A small self-supervised image encoder, trained from scratch.
Training: normuon at rate 0.0059, 10700 steps, batches of 256.
Data: trained on aerial photos of the United States (SatlasPretrain), 203450 training examples, 13.5 epochs.
Rows from block 5 of a small self-supervised image encoder, named by matrix and row number. Rows with one number belong to one neuron. Each number is 128 + 24 x the weight over its row's rms, rounded and kept within 0 to 255. All counts start at 0.
After each neuron's rows are labels from the 100 images, of 14848, where the neuron reaches its largest size: "colour at peak" is the nearest of a few named colours to the mean colour under the peak. Only what is clearly more common there than usual is listed. The data: aerial photos of the United States (SatlasPretrain).
# gate: MLP gate (model.blocks.5.mlp.gate.weight, 512x128), inputs 0-127
# fc1: MLP up (model.blocks.5.mlp.fc1.weight, 512x128), inputs 0-127
# fc2: MLP down (model.blocks.5.mlp.fc2.weight, 128x512, transposed), outputs 0-127

gate.511 [ 88 140 131  88 102 153  78 111 136 130 123 205 114 135 162 114 127  71 133 149  97 120 113 133 123 111 130 138 145 123 149 186 146 147 138 156 104 135 174 101 107 140 124 172 137 150 142 137 159 145 123 139 123 113 111 105  90 149 113 111 168  91 102 152 142 103 106 162 124 122 116 125 136 119 111 107 149 137 115 117 110  90 153 123 145  70 151 105  99 107 151 151 146  92 102 110 114 131 117 130 122 115 146 149 128 132 135 135 145  95 121 174 120 116 136 128 147  89 124 142 150 157 185 124 160 147  88 131]
fc1.511 [124 129 134 140 141 126 206 125 118 103 129 111 130  96 143 158 129 125 120 115 168 133 113 135 157 129 119 110 108 179 139  81 135 106  98 155  94  97  67 150 116 110 152 127 132 116 151 126 122 118  92  99 123 123 123 164 178 120 195 156  91 117 159 118 143 147 122 130 116 151 112  79 133 151 162 137  94 159 143 135 155 118 101 142 111 138  88 141 125 114 116 135 107 148 132 128 161 119 137  85 142 144 122 102 114 153 146 106 130 158 140 134 131 143 123 143  88 109  98 125 154 102 111  93 110 107 180 163]
fc2.511 [173 135 131 125 141 150 160 117 125  94 145 127 149 137 177 141 108 110 109 101 141  56  98 142 144 121 121 124 128 111 157 134 107 110 120 157  95 130  55 118 155 160 134 115 145 116 121 101 122 136 132 138 144 150 160 132 150  93 141 170 119 112 148 110 133  94 104 106 153 125 133  60 136 167 149 142 152  81 126 131 153 110 141 111 134 143 135 144 119 115 134 135 158 109 145 105 166 131  86 144 127 161 130  86 124 121 100 122 136 139 103 118 148 158 145 138  84 131 189 115 142 127  67 105 142 113 138 128]
colour at peak: grey

gate.36 [113 162 123 131 123 149 155 158 178 165 135  92 109 106 159 108 100 123 121  88 117 162 106 154 148 128  91 162 127 120 170 109 145 130 121 110  98 131  76 140 126 123 149 126 155 109 119 106 151 123 108 149 148 144 144 129 104 158 102 154 123 113  71  85 150 145 104 138 140 139 118 115 165 103 135 113 150 133  74 135 111  98 103 167 122 120 124  49 160 158 145  91 101 143 125 150 122 133 133 143 143 138 148 118 138 186 116 148 110 156 156 144  97 134 116 116 109 141 144 124 109  86 120 119 132 162 124 148]
fc1.36 [150 100 124  95 103 150 116  94 106 121 156 164 125 131 128 118 173  93 101 156 118 113 151  99 142 148 149  99 120 124 103 146 105 156 137 182 168 107 143 127 117 153 116 139 106 113 126 143 155 137 138 140 127 125 115 133 166 148 125 114 162 134 164 156 104 109 167  93 102 102 156 145 120 138  90 158 102 134 150 110 118 145 155  80 120 146 157 178  79 129 173 136 157 128 133 108 112 111 154 147 107 111 143 163 106  51 102  86 139 138 101 101 125 129 140 109 148 128 125 115 166 141 118 112 104 102 145 129]
fc2.36 [111  97 147 112 131 129 111 143 146 132 113 146 126 127 127 124 115  83 147 132 146 180 137 172 166 111 145 115 128 107 131 157 137 139 137 115 107 175 115 107 156 147 102 146  97 129 167 124 170 142 136  87 129 123  94 130 155  94  83 154 140 107 151 131 119 165 152 174 127  90 135  92 115  92 126 132 133 144 141 103 141  94 131 144 103 142  85  90 116 164 155 117 144 131 157 123  93 148  93 149 156 101 155 120 118 133 115 121 161 166  79  81 144 174 165 130 116 117  82 127 132 107 110 138 119 149 100 106]
colour at peak: pink

gate.445 [112 101 177  89 167 111 148 124 104 107 149 172 163 146 107 106 138 147 109 117 137  87 153 118 131 121 116 132 125 136 110 174 105 182 123 191  91 122 150 142 129 168 106 143 107  78 134 132 113 103 120 156 113 135 133 149  93 127 147 149  71 172 146 124 140 129 159 121 113 184 125 127 106 135 152 118 110 119 146 113 114 112  92 106 121 133 136 140 153 108 140  75 143 120 121 162 119 128 139 105 122 134 122 175 120 169 121 110 112 102  99 171 108 110 129 125 143 149 139  90 122 139 133  93 107 106 160 134]
fc1.445 [121 100 153 109 166  89 125 102 106  85 112 183 163 146 111 119 101 149 128 116 153 124 128 122 115 134 122 131  90 120 120 154  85 169 116 183 105  95 126 142 142 161 152 155 103 128 129 131 146 150 105 166 103 133 114 159 157  98 147 130 122 169 143 112 165 153 140 135  98 166 112 131  92 101 147 130 114 151 159 100  96  97  98  95 137 133 141 132 162 121 158 102 112 156 139 106 104 114 141 102  92 162 111 126 146 147 124 124 112 126 102 161 106 100 118 156 130 106 187 109 155 101  98 136 117 140 152 152]
fc2.445 [129 133 119 168 113 141 143 104 113 133 162 110  97  79 105 149  91 142  93 136 156 128 123 130  99 147 138 112 130 121  91 109 116 127 124 111 162 182 124 122 129 147 126 143 115 110 117 149 103 127 117 108 152 168 122 134 133 130  83 133 148 122 131  61  99  77 119 144 142 118 143 158 141 124 148 153 156 103 122 148 153  83  94 122 116  91 143 119 139 105 160  84 119  91 126 149 143 196 123 159 159 146 111 105 123 108 131 117 119 122 109 148 148 137 200 132 107 125 124 148 185 122 153 158 156 128 133 114]
colour at peak: brown

gate.48 [122 166 114 118 129 143 138 160 112 170 104  98 127 160  95 161 112 111 156 100 105 129 130 147  95 127 143 116 100 127 106 136 127 105 163 125 160 166 121 130 110 132 134 129 118 122 145 134 177 207 133 132 150 115 161 118 101 142 145 108  98 107 153 165 183 156 160  69 174  94 156 126 126 128 124 132 135  95 153  77 119 107  88 111 150 127 112 115 105 117 135 137 111 121  90 105 149 115 166  80 172 137 131 143 161  94 155 101 116 118 126 121 121  97 122 116 124 156 147 140 130 148 140 112 123 132 105 108]
fc1.48 [138 141 135 129 130 210 140 134 143 127  93 134 116 123 134 110 173 166 152 135 168 166 105 144 122 108  86 141 114  97 102 148 149 151 140  98 119  89 125 119 138 122 161 148 110 128  88 126 110 116 138 158 111 179 115 165 156 104 108 128 124 110 106 111  63 118  88 120 129 139 155 131 126 125 134  95 129 153 123 129 113 149 153 135 159 111 120 151 146 113 138 137 123 105 116 135 128 127  97 143 111 102 136  79  93 172 160 175 135 164 104 134 110 131 177 131 134 135 101 108  92  92  85 143 120 155 142 117]
fc2.48 [183 154 120 125 135 130 169 105 131 144 136 149 172 108 122 144 105 131  73 166 166  85 157 100 145 102 155 141 134 125  60 125 118 144 127 119 159 139 149 158 106 135 115 136 107  64 143 130 126 123 141  88 126 121 138 127  93 137 143 130 134 134 133 133 123 140 153 146 153  91 153 104 149 118 125  88 144 110  79 132 129 118  81 164 140 108 156 133 175 105 151 138 104 119 153 142 158 110 158 173 128 120  81 137 104 142 124  96 125 138 165 114 102 130 127 136 109 117  91 145 102 150 129  93 132 136 140  93]
colour at peak: black

gate.277 [129 136  95 133 117  88 125  76 151 161 124  93 162 145 177 133 124 141 131 141 150 121 106 113 159  89 146 117 130 145 125 106  79 147 134 115 153  97 145 119  94 166 105 169 145  93 165 127  84 166 122 132 155 142 110 112 140 162 133 125 128 112 167 124  95 144 101 115 113 114 147 117 121 157 110 121 144 128 131 114 161  95 131 155 131 111 101 108  83 112 112 123 153 120 129 122 163 135 132 104 180 115 163 145 149 117 118  68 114 112 170  88 171  96 109 130 113 129 137 129 158 152 156 137 115 133 170 102]
fc1.277 [159 127 139 121 133 176 122 169 134 123  97 143 144 150  94 145  99 113 109  97 144 130 164 149  91 130  78 144 119 158 148 126 125  89 152 149 139 173 116 161 111  93 150 102 120 145 122 149 115 113 146 125 145 132 122  98 116 126 144 125 116 118  89  96 140 111 114 107 143 168 108 140 121 113 141 155 116 148 123 170  91 156 125  96 114 133 165 156 196 151 144 117 124 134 112 111 111 147 125 157 143 136  99 120 129  37 116 163 152 102 111 132 100 142 142 127 165 105  84 110 132 129  82 114 126 123 148 122]
fc2.277 [106 137 147 126 122  75 154  87 118 124 150 104 122 132 129 138 135 161 126 100 112 143 117  93 146  69 108 138 176  99 126 131  97 179 125 174 123 129 154 123 158 148 107 122 138 102 121 131  85 103 175 117 143 103 161 183 152 137 120 124 152 141 135 129 134 128 111 113 119 113 117 145 115 143 182 117 100 138 173 115 161 118 125 144 140 135 142 141 101 145 100 110  71 142  89 121 137 135  88 158 115 132 134 121 104 115 145 143  78 159 149 144 143 127 138 136 131 157 127  91 105 146  59 141 128 121 147 146]
colour at peak: black

gate.289 [ 87 170 154  78 153 144 135 148 128 120 144 136 115 128 136 141 142 118 127 108 119 151 137  98 159 130 119 147 123 148 138 172 135 169 170 101  81 140 171 121 121 156  92 130 148 156 158 119  98 112 116 115 127 108 150 132 162 128 117 147 135 150 140 139 109 143 172 133 116 106 139 177 103  82  73  68 125 115 119  97 159 122 141 119 123 129  94 135 134 147 167 114  80 124  83 156 107  98 132 115 142 171 105 123 145  87 117 109 139 131 179 135 105 123  92 117 132 168 104 137 119 155 124 107 127 115 131 108]
fc1.289 [136  98 108 150  91 145 120 141 141 149 119 110 153 147 140 109 122 152 124 167 178 112 129 129 120 137 174 107 101 124 125  92 124 150 110 124 166  92  77 108 160 145 138 149 123 124 104 142 142 137 112 141 157 102 112 135  70 111 127 132 107 119  87 119 124 136 106  91 138 170 137  92 119 125 182 138 113 157 154 146 124 153  97 135 126 109 200 120  68 139 106 146 164 106 154 138 155 114  98 139 172 127 125 131  97 170 105 162 121 140 110 106 148 129 147 126 115  85 100 123 140 115 130 109 125 112 167 145]
fc2.289 [105 100 109  90 169 137 187 117 117 128 113 104 136 133  96 136 106 119 145 146 132  91 142 208 115 100 126 106 125  92 144 161 149 151 129 103 102 157 169 116 158 171 139 150 135 124 116 113 105 124 133 123 143 131  89 141 138 148 137 117 107 139 120 169 112 117 117 129 117 120 108 155  91  75 133 137  79 102 164 106 114 120 166 109  98 117 152 110 136 125 168 132 144 133 120  90 160 136 134 106 133  92 127 123  80 139 154 126 124 161 145 118 162 124 115 135 133 171 131  68 136 120 144 173 129 147 117 141]
colour at peak: brown

gate.281 [145 144 120 136 115 148 139 197 106 146 133 166 102 103 132 125 178 121 127 166 158 138 126 131 153 126 131 141 153 135 141 131 130  91 129 180 119 142 158 139 141 123 134 171  77 136 126 128 117 116 164 128 142 125 128 159 124 131  96  75 125 130 105 114 122 111 161  83 160  81 102 150 155 113 131  74 115 137 107 115 136 129  79 121 159 122 104 137 122 135 122 147 130 146 130  94 125 108  77 170  78 123 178 124 127 138 111 139 111 142 106 107 129 106 102 103 174 114  76 137 102 148  92 136 133 137 134 125]
fc1.281 [145 122 127 121 151  92  96 131 142 135 134 126 137 111 109 101  48 161  98 106  91 114 136 153 161 141 136 105 128 126 125 136 113 142 115  89 146 142 125 105 144 144 121  98 171 128 181 132  95 166 118 124 130 116 142 154 123 145 187 122 128 103 119 111  93 131 108 160 136 113 153 124  99 158 152 141 118 108 141 122 126 126 170 127 125 144 158 137 131 108 106  96 137 100 104 162 133 119 191 101 151 104  61 171 129 111 176 146 129 120 114 133 130 116 135 139 110 151 117  86 151 131 166 112 128 105 178 125]
fc2.281 [148 115 168 102 145 107 123 123 138 139 137 118 149 108 129 140  97 111 139 131 115 120 129 112 125 130 114 140 118 156 158 139  96 133 160 179 116  90 136 176 118 152 131 143 160 146 134 123 147  67 115 153 115 128  93 117 105 172 162 136 143 128 132 118 135 143 165 136 170 100 107 183 109 107 116 115 148 125  99 139 152 137  79 141 128 118 126 122  86 140 128 112  93 177 130  92 109  71 127 166 159  98 126 105 129 116 125 138  98 177 135 111 158 117 127 105 115  69 126 122  95 149 135 139 121 183  93 123]
colour at peak: pink

gate.234 [ 44 138 123  77 130 142 140 141 136 118 135 166 113 136 122 103 140 152 136  89  95 101 178  99 118 162 135 139 133 127 105 159 107 117 105 110 133 142 144 140 149 137 133 117 134 147 117 102 130 130 181 154 157 123  85 146 149 133 158 153 147 127 140 119 100 124 146 130 126 145 170 112  93 142 138 155 151 113 159 136 110 158 144 125 151 134 134 148 139 158  75 131 130 138 140 106  92 139  91 122 115 148 127 135 136 143 108 149  99  69 181  81 102  87  95 120 115 142 110 123  91  92 141 121 108 163 113 137]
fc1.234 [190 142 125 164 149 128 130 116 156 130 122  89 154 102 136 130  89 112 112 144 160 162  86 161 141 154 134 116 140 156 155 105 148 140 117 128 104  90 115 102 113 103 158 116 121 107 157 128 126 148 121 137 115 136 154 113 103 137  88  93  92 144 122 104 163 134 153 134 120 106  85 129 156 130  78 106 132 129 107 130 119  92  86 148 154 106 122 116 102 103 166  93 113 136 112 111 135 134 161 160 133  93 144 114 167 131 117 129 128 169  85 142 168 154 143 140 147  88 122 164 187 143 135 127 134  92 156 118]
fc2.234 [ 93 139 123  88 160 161  75 155 156 140 129 130 122 142 137 116 162 123 136 103 122 129 140 139 103 126 139  75 172 119 150 122 164 160 147 171 128 115 116 140 155 139 130 128 142 182  88  81 133 127 133 131 121 135  75 109 145 119  91 130 120 101 131 162 159 116 137 126 147 100 121  80  86 143 134 123 144 126 147  87 104 129 103  97 158 109 149 105 164 182  87 117 139 169 124 117 114 123  95 104 119 103 110 113 152 136 120 144  92 130 141 137 176 128 130 127 124 111 164 164 144 148 148 145 104 125 124  90]
colour at peak: brown

gate.203 [138 141 149 146 132 159 140  94 102 157  85 133 117  92 119 132 114 156 162 125 112  82 104 137  96 122 176 106 163 149 127 160  91 126 124 111  73 129 147 126 178  88 124  94 104 123 106 166 185 134 159 163 111 151  95 126 153 120 135 115 136 156 121 159 113 196 111 121  90 148 128 132 146 121 126 148 123 120 135 129 114 108 145 128 125 103 134 100 128 134 105 116  80 122 128 126 113 142 143 145 155 167 167 111 115 127 147 138 131 138 109 143  98 112 137  85 155  87 159 121 100 106 114 104 133 111 149 172]
fc1.203 [144 125 121 110 117 112 132 181 116 126  73 162 144 129 122 105  94 172 124 161 144 145  92 136 116 156 115 133 120 157 150 129 111 143 122 139 105 133 114  71 115  59 156 132 149 116  99 127 106 135 155 145 118 125 137 110 129 120 117 115 121 107 137 142 103 127  97 116 107 124  99 162 101 109 124  96 132 116 146 141 143 121 103 136 131 128 129 164 126 159 132 146 141 146 164 128 151 131 112 107 147 159 103 115 140  82 121 129  81  68 120 142 104 170 162 120 140 138 153 214 158 159 133 103 132 159 107 164]
fc2.203 [136 141 130 134 131 122  88 125 112  96 143 140 129 154 160 120 117 125 119 133 124 158 110 125 174  94 172 125 135 130 164 148 126 110  99 147 107 112 117 176  98 132  87 133 113 138  91 123 144 136  80 117 138 136 152 109 132  71 104 121 102 167  93 122 136 154 111 105 101 114 148  91 163 188 142 158 194 118 137 180 124 164 145 147 122  85 101 123 146 113 117 126 122 106 143 132 114 146 127  95 169  99 137 143  97 139 143 103 155 101 140  96 106 143 119 134 105 174  89 111 135 142 131 132 114 163 144 120]
colour at peak: brown

gate.297 [139 125 115 118 117 177  75 142 131 103 145 143 120 102 129 155 139 109 107 131 143  64 148 121 164 140 145 143 113 114 131 146 108 129 142 160 145 123 112 152 145 127 147 178  96 140 131 151 107 108 145 123 144 124 174 139 153 156 115 112 169 135 108 102 102 140 131 108 127 151 106  97  98 123 127 126 114 167 105 160 112 122  82  99 134 118 181 137  96 140 114 104 115 114 171 128 137 165 115 111 128 180  79 132 113 137 110 106  83 131 107 104  76 105 108  87 158 138 145 157 106 119 163 136 131 154 169 138]
fc1.297 [127 130 152 120 110 154  68 142 132 136 110 101  97 107 119 145 139 141 115 120 139  75 200 108 151 159 133 145 134 134 138 141 103 137 133 126 134 121 156 151 142 124 137 147 131 166 137 158  96  98 105 109 141 159 136 158 144 151 105 105 163 131 133  93 119 143  76  97 114 149 101 111 130 131  97 109 134 153 125 160 113  95  84 134 127 100 162 126  92 129 118 152 142 140 152 102 148 181 132 141 139 143  65 105 136 102 125 104  86 170 122 118  90 113  96 108 143 151 154 135 111  98 158 148 109 146 162 127]
fc2.297 [ 91  94 142 128 109 143 163 131 148 129 182 116 109 119 124 101 136 115 184 149 166 161 140 107 105  92 122 130 122 113 163 131 121 102 112 111  89 131 139 104 151 160 154 110 131 107 117 116 140 116  81 112  98 116 135 110 109  93 125 143 109 154 156  91 130 133 169 104 136 163 153 136 110 123 130 180 140 114 134 136 127 142 126 136 121 133  99  96 106 138 131 124 161 161  75 175 116 113 138 157 124 103 126 142 184 135 126 147  88 110 124 118 142 135 176 115 109 107 176  58 138 138 151 129  96 141 114 135]
colour at peak: brown

gate.320 [147 140 100 116 134 130  90 103 134 126 119 119 175 127 127 133 141  94 119 103 149 119  99  97 162 109 124  93 109 194 141 144 146 135 129  94 134 150 102 176 105 132 131 116 106 128 134 142 121 145 161 105 128 129 113 163  94  97 131 127  94 130  89 144  87 126 110 153 129 144 148 188 143 147 145 145 200 182 109 133 165 123 162 107 133 119  89 128 140  99 125 114 116 135 118 139 117 138 139 122 140 157 115 102 103 136 128 111 157 147 109 149 163 122 101 158 116 160 108 138 139  90  70 138 114  96 100 163]
fc1.320 [126 105 131 156 129  80 134 160  94 108 147 127 152 147 154 159 136 153 103 110 123 122 152 110 139 159  98 153 127 108 108 101  89 124 145 104 146 126  75 147 173 120 130  89 125  86 128 143 152 131 113 112 142 141 163 141 117 114 120 141 128 109  96 123  96 131 127  84  91 141 132 123 161 169 173 121 177  77 167 134 135 119 119  99 124 166 144  96 125 133 121 187 121 161  80  87 129 157 145  98 123 151 100 154 150 141 127 119 148 132 107 129 109 121  79 134 156 121 159 130 151 119 138 124 112 157 147 101]
fc2.320 [159 100 100  99 117  92  88 136 107  94 107 151 114 134 114 143 176 127 135 156 148 178  89 106 156 104 197 143 137 137 119 176 140  95 113 106 124 163 131 106 116 128 116 149 117 126 155 137  80 135 103 130 101  89 125  91 126 144 147 166 154 127 158 114 137 102 147 113 158 145 165 157 113 128 146 152 152 100 155 146 107  79 109 138 151 114  92 126 146 116  91 101 135 160 133 167  98 131 126 132 122  91 175 143 129 105 147 108 162 144 127  94 133 101  95 142 122 114 132 150 121 114 140 145 121 139 116 132]
colour at peak: green

gate.412 [112 155 110 128 137 129 134 129 107 125 130 142  91 136 150 155 175  78 115 124 121 159 151 106 149 114 134 122 145 156 133  60 183  94  95 135 148 133  85 107 132 121 156 162 144 173 148 123 161 165  97 119 104 140 150 173 112 109 136 105 105 119 106 124 163  97 121  95 117 127 137 101 146 141 157 110 125 135 143 131 147 171  69 116 112 111 136 167 154 135 106 161 116 130 122 104  90  90 124 144 125 111 126 188 102 155 117 132  99  95  94 124 159 129 104 139 158  96 148 125 131 144 145 133 140 126 139 131]
fc1.412 [126 123 134 144 127 151 127 124 107  71 123  88  83  97 179 165 186 130 119 131 131 118 123 122 136  98 102 150 139 143 158  51 186 137 116 152 138 151  97 140 142 118 162 144 155 150 114 175 142 160 149 140 123 113 155 107  99 130 139 129 134 103  90  91 134 135 123 119 152 113  88 119 143 114 151 116 150 121 110  78 123 107 101 120 171 142 121 182 105 142 113 181 149 138 145 112 156 107 144 108  99 142 111 156 133 152 103 112  92 110  94 133 149 131 136 146 122 132 132 134 109 137 112 119 111 136 145 124]
fc2.412 [130  91 110 134 103 129 154 154 127 117 131 126 182  70 111 117 129 134 134 150  98 146 148 147 107 137 102 175 156 116 186 123 111 122 147 166 114 131 147 124 130 131 143 113  89 135 114 157 113 125 106 122 155 195 140 132 156  79  96  97 106 100 140 116 157 113 157 125 133 128 141  67 129 121 123 116 135  91 149 133  77 175  96 112 118  93 109 106 137 121 128 134 127 142 119 140 135 124 130 117 125 126 106 149 160 107 147 128 118  97 157 125 113 172 135 152 185 108 139 114  95 103 101 126 178 149 141 146]
colour at peak: pink

gate.252 [121 112 159 147 170 147 128 108 131 122 124 126 134 113 131 157  90 141 144 134 131 138 142 109 153 117 165 152 135 110 120 155 135 137 156 111 150 192 118 100 141 155  98 114 151  97 123 133 140 155 116 125  85 140 155 133 135 111  89 108 138 155 100 148 168 137 128 107 114 140 101 135  66 127 105 120 148 134 128 119  65 121 139 170 145 107 135 148 149 128 131 136 125 106 104 131 116 102  70 129  77 149  99 135  74 100 168 116 146 148 115 127 140 153 183  78 101 118 134 110 150 165 146 137  95 124 141  93]
fc1.252 [103 146 101 114 105 126 134 148 135 127 118 116 128 145 126 115 148 149 146 126 122 126 121 167  87 148  93 101 111 148  97 120 126 134 106 107 119  96 114 145 119 113 145 150 123 140 162 135  80 139 142 137 192  96 148 121 113 154 159 128 127  95 164  86 132 150 142 129 146 147 151  90 191 102 133 144  78 109 113 136 170  83 120  90 114 140 123 166 120 165 141 129 138 166 160 141 122 157 170 106 127 108 158 103 150 156  84 119 131 102 137 142  92  99  99 161 147 151 125 126 127  91  91 108  98 136 118 162]
fc2.252 [126 100 179 132  85  98 133  91 130 119 101  84 128 124 135 131 122 114 107 130 166 126 150 171 157 178 133 132  81 117 123 105 163 156  97 110 180 131 101 134 114 141 140 133  94 115 108 121 131 110 107 140 126  98 131  83 110 133 149 111 104 115 183 139  77 115 139 125 133 150 116 128 125 123 137 122 104  82 134 149 126 132 161  63 111 159 164 147 140  90  80 140 150 132 155 100 132 160 108 102 127 145 140 123 137 162 137 156 125 187 121 135 128 157 140 120 135 125 140 161 126 125 115 138 130 140 167  98]
colour at peak: grey

gate.173 [117 124 128 141  91 129 135 115 121  97 174 141 104 151 100 116 145 178 134 101 144 162 122 116 137 110 170  83 156  67 147 167 149 132  84 146 133 133 168 127 155 138 142  99 139 140 127 134  89 103  77 123 108 133 110 131 116 110 173 124 103 169 103 108 110  98 103  86 114  74 161 129 119 133 183 131 162 114 131  98 122 131 133 133 132 110 135 147 125 125 143 129 133 129 111 128  99  69 161 147 135 110 148 136 175 169 116 145 154 168 146 137 137 150 131 122 136 104  93 133 162 144 140 123 130 123 113 137]
fc1.173 [151 190 153 131 125 110 154 140  97 111 159 118 206 149 149 177 122 130 163 129 124 134 121  87 138 104 120  96 148 116 119 151  82 157 134 138 119 121 151  96 119 165 151 112  87 119 105 120 114 129 129 121 141 111 147  98  86 141 125 110 129 139 167 147 121 156 115 112 101 116 177 114 106 173 137 133 115 116 133 129 120 135 108 160 154 116  95 143 143 151 126 151 123 114 122  82 133  97  94 104  99  68 137 154 114 176  95 165 129 137 107 115  91 136 116 125 142 151 105 116 117 151 166 120 129 139 128 152]
fc2.173 [124 112 140 157 127 131 150 107 160 103 123  92  84 120 110  88 134 147 118 136  93 121 119  85 149 161 135 156 101 153 108 116  95 122 135  50 136 118 149 111 142 133 147 177 110 139 106 128 126 140 127  86 103 136 112 140 168 120 123 153  87  92 161 123 113 118 137 170 105 146 108 166 151 149  97 152 134 145 110 127  90 145 136 140 121 130 141 196 140 156 160 176 102 139 127 132 128 124  99 103 118 115  86 125  94 138 147 130 107 162 110 173 120 150 147 119 167 105 134  97 146 122 130 118 139 162 144 134]
colour at peak: grey

gate.301 [110  83 120 108 128 151 146 115 108 149 173 139 114 148 138 164 103 162  86 120 128 133 117 175 132 125 147 128 143  73 125 114 170 129 172 134  94 119 140  88 137 158 146 126 112 124 143 141 168 130 127  84 106 146 140 135 124 153 104 155 123  76  98 100 106 137 152 139 142 148 154 107  81 132  92 136 129 127 144 142 149 151 115 120 125 146  73 124 120 100 137 153 121 111 162 137 145 120 128 130 113 144  94 125 120 163 133 108 162 125 147 122 117 204  99 114 106  91 124 185 110 121 138 128 125  87  98 119]
fc1.301 [134  74 147 114  95 124 167 165 146 136 105 147 111 126 130  66 123 101 117 137  97 130 113 154 106 123 128 132 102 138 134 131  89 160 170 180  85 162 100 158 125 135 119 119 139 157 152  71 145 137 140 179 159 104 153 163 100 161 120 147 118 103 150 141 151 124 153 117 146 110 101 117 121 136 115 115 104  92 124 117 141 120 113 142 110 139 141  94 135 127 152 143 116  99 127 120 130  68 127 127 179 123 133 151 176  94  90 118 128 128 151 148 140  91 108 118 135 171 127 127 162 129 167 125 140  98 122 131]
fc2.301 [113 146 103  92 120 102 149 104 146 145 107 167  68 181 101 135 113 125 111 203 153 158 139 126 134 110 122 140 125 130 112 126 107 152 123  83 144 157 134 171 131 112 147 111  90  81 150 152 156 147 134 126 118 126 168 123 131 166 116  95 107 117 124 116 144 125 159 136 142 130 162 154 147 143 107 114  92  38 141 104 119 124 134 117 130 112 138 119 185 101 160 100 140 116 123 132 124 151 126 130 121 118 110 136 127 110 102 128 152 100 154 136 114 134  98 119 135 121 120 145 111 148 116 134 127 197 126 119]
colour at peak: black

gate.23 [ 81 126 140 128 132 123 166 175 116 200 119 112  81 107 134 147 137 129 168 104 143 172  99 122 124 138 141  88 143  89 155 149 139  99 103 122 103 103 136 147 142 142 150 112 134 101 122 168 106 128 134 100 118 104 148 126 152 150 129 166 111 130 150 136 108  99 119 171 110 105 113 112  90 127 147 100 123 124 104 122  98  91 142  92 146 131 110 115 187 120 156 162  98 137 101 113  69 101 106 126 142 171 148 127 144 153 122 147 171 170 111 135 141 128 127 136 151 118 127 159 132 119  86 129 118 134 146 137]
fc1.23 [126 132 148 132 112 172 136  81 121  63  92 155 186 159  96 114 139 135 119 144 107 102 170 139 160 134 143 148 131 157 132 126 127 157 168 145 117 132 148 145 140 124 136 116 122 120 154 141 107 128  98 127 157 124  95 118  89 139 155  87 127 151 178 132 152 161 105 105 117 124 140 118 164 138 136 132 105 162 121 164 137 116 117 130 166  78 124 130 106 117  91 105 153 122 134 158 152 137 134 133  90 110 140 147 110 114 157 124 126  80 151 123  58 117 111 131  90  87 107 146 156 115 158 128 137 107 115 107]
fc2.23 [127 128  90 125 141 165  97 134 106 191 135 111 161 152 130 139  98 117 130 146 139 103 130 161 135 117 132  93 101 100 187  86 112 107 119 101 142  76 138 132 136 104 157 118 100 139 151 141  99 110 138 113 164 143 111 102 125 128 143 130 177 123 122  88 166 116 113  81 130  91 132 137 168 122 108 131 117 138 147 163 120 104 125 171 132 125  91 103 101 109 129 171 111 157 105 143 111 130 130 118 105 122 121 181 120 156 162 126 139 147 178 132 127 112 123 125 168 147 131 135 109  76 120 137  93 122 163 143]
colour at peak: pink

gate.101 [ 92 127 128 107 102 106 138 113 107 148 168 146 111 117 142 116 101 125 171  82 153 173 116 134 123 142 138 118 111 135  95 120 112 137  97 154 124 156 148 102 137 118 140 153 141 105 136  96  79 124 119 171  91 106 126 119  95 127 152 148 128 154 124 173  90 160  80 182  86 126  99 127 121 100 147 136 129 117  94 107 155 121 143 105 164 129 137 154 142 183 109 112 127 107 162 135 172 129 135 161 145 131 119 113 137 141 101  94 127 145 131 147 104 115 171 118 109 110 129 112 148 132 124 144 189 138 154  80]
fc1.101 [134 139 142  92  96 125 110 142  91 143 125 118 121 110 127 118  96 119 111 151 149 133 166 160 104 126 131 129 120 110 129 166 116 147  99 143 117 137 139 122 100 108  80 151 134 142 133 178 164  98 155 112 110 154 163 123  96 118 154 132 141 102 154 153 124 132 100 151  90  97 123 125  73 154 120 116 122 121 119 127 172 148 125  85 103 137  92 151 130 161 110 147 177  85 140 145 157  96 117 126 142 151  86 170 111 141 162 114  89 113 150 111 120 148 143  96 108 117 122  78 139 153 142 177 152 143 164 160]
fc2.101 [115 104  91 115 210 101 100 131 129 130 102 148 136 105 168 124 146  87 153 141  92 110 113 152 127 107 158  90 132 157 147 121 151 119 124 152 135 123 151 144 111 144 126 150 137 119 127 127 104 141 106 134 135 129 168 105 135 124 114 144 100 141 118 130 100 104 106 108 152 134 107 158 160  87 117 101 153 134 112 137 137 155 146 129  67 145 158  83 179 140 126 157 122 140 103 144 132 122 121 147 149 160 135 121 176 113  96 171 140 110 102  92 132  83 131 107 142 149 126 135 168  86 126  86 130 134  94 169]
colour at peak: brown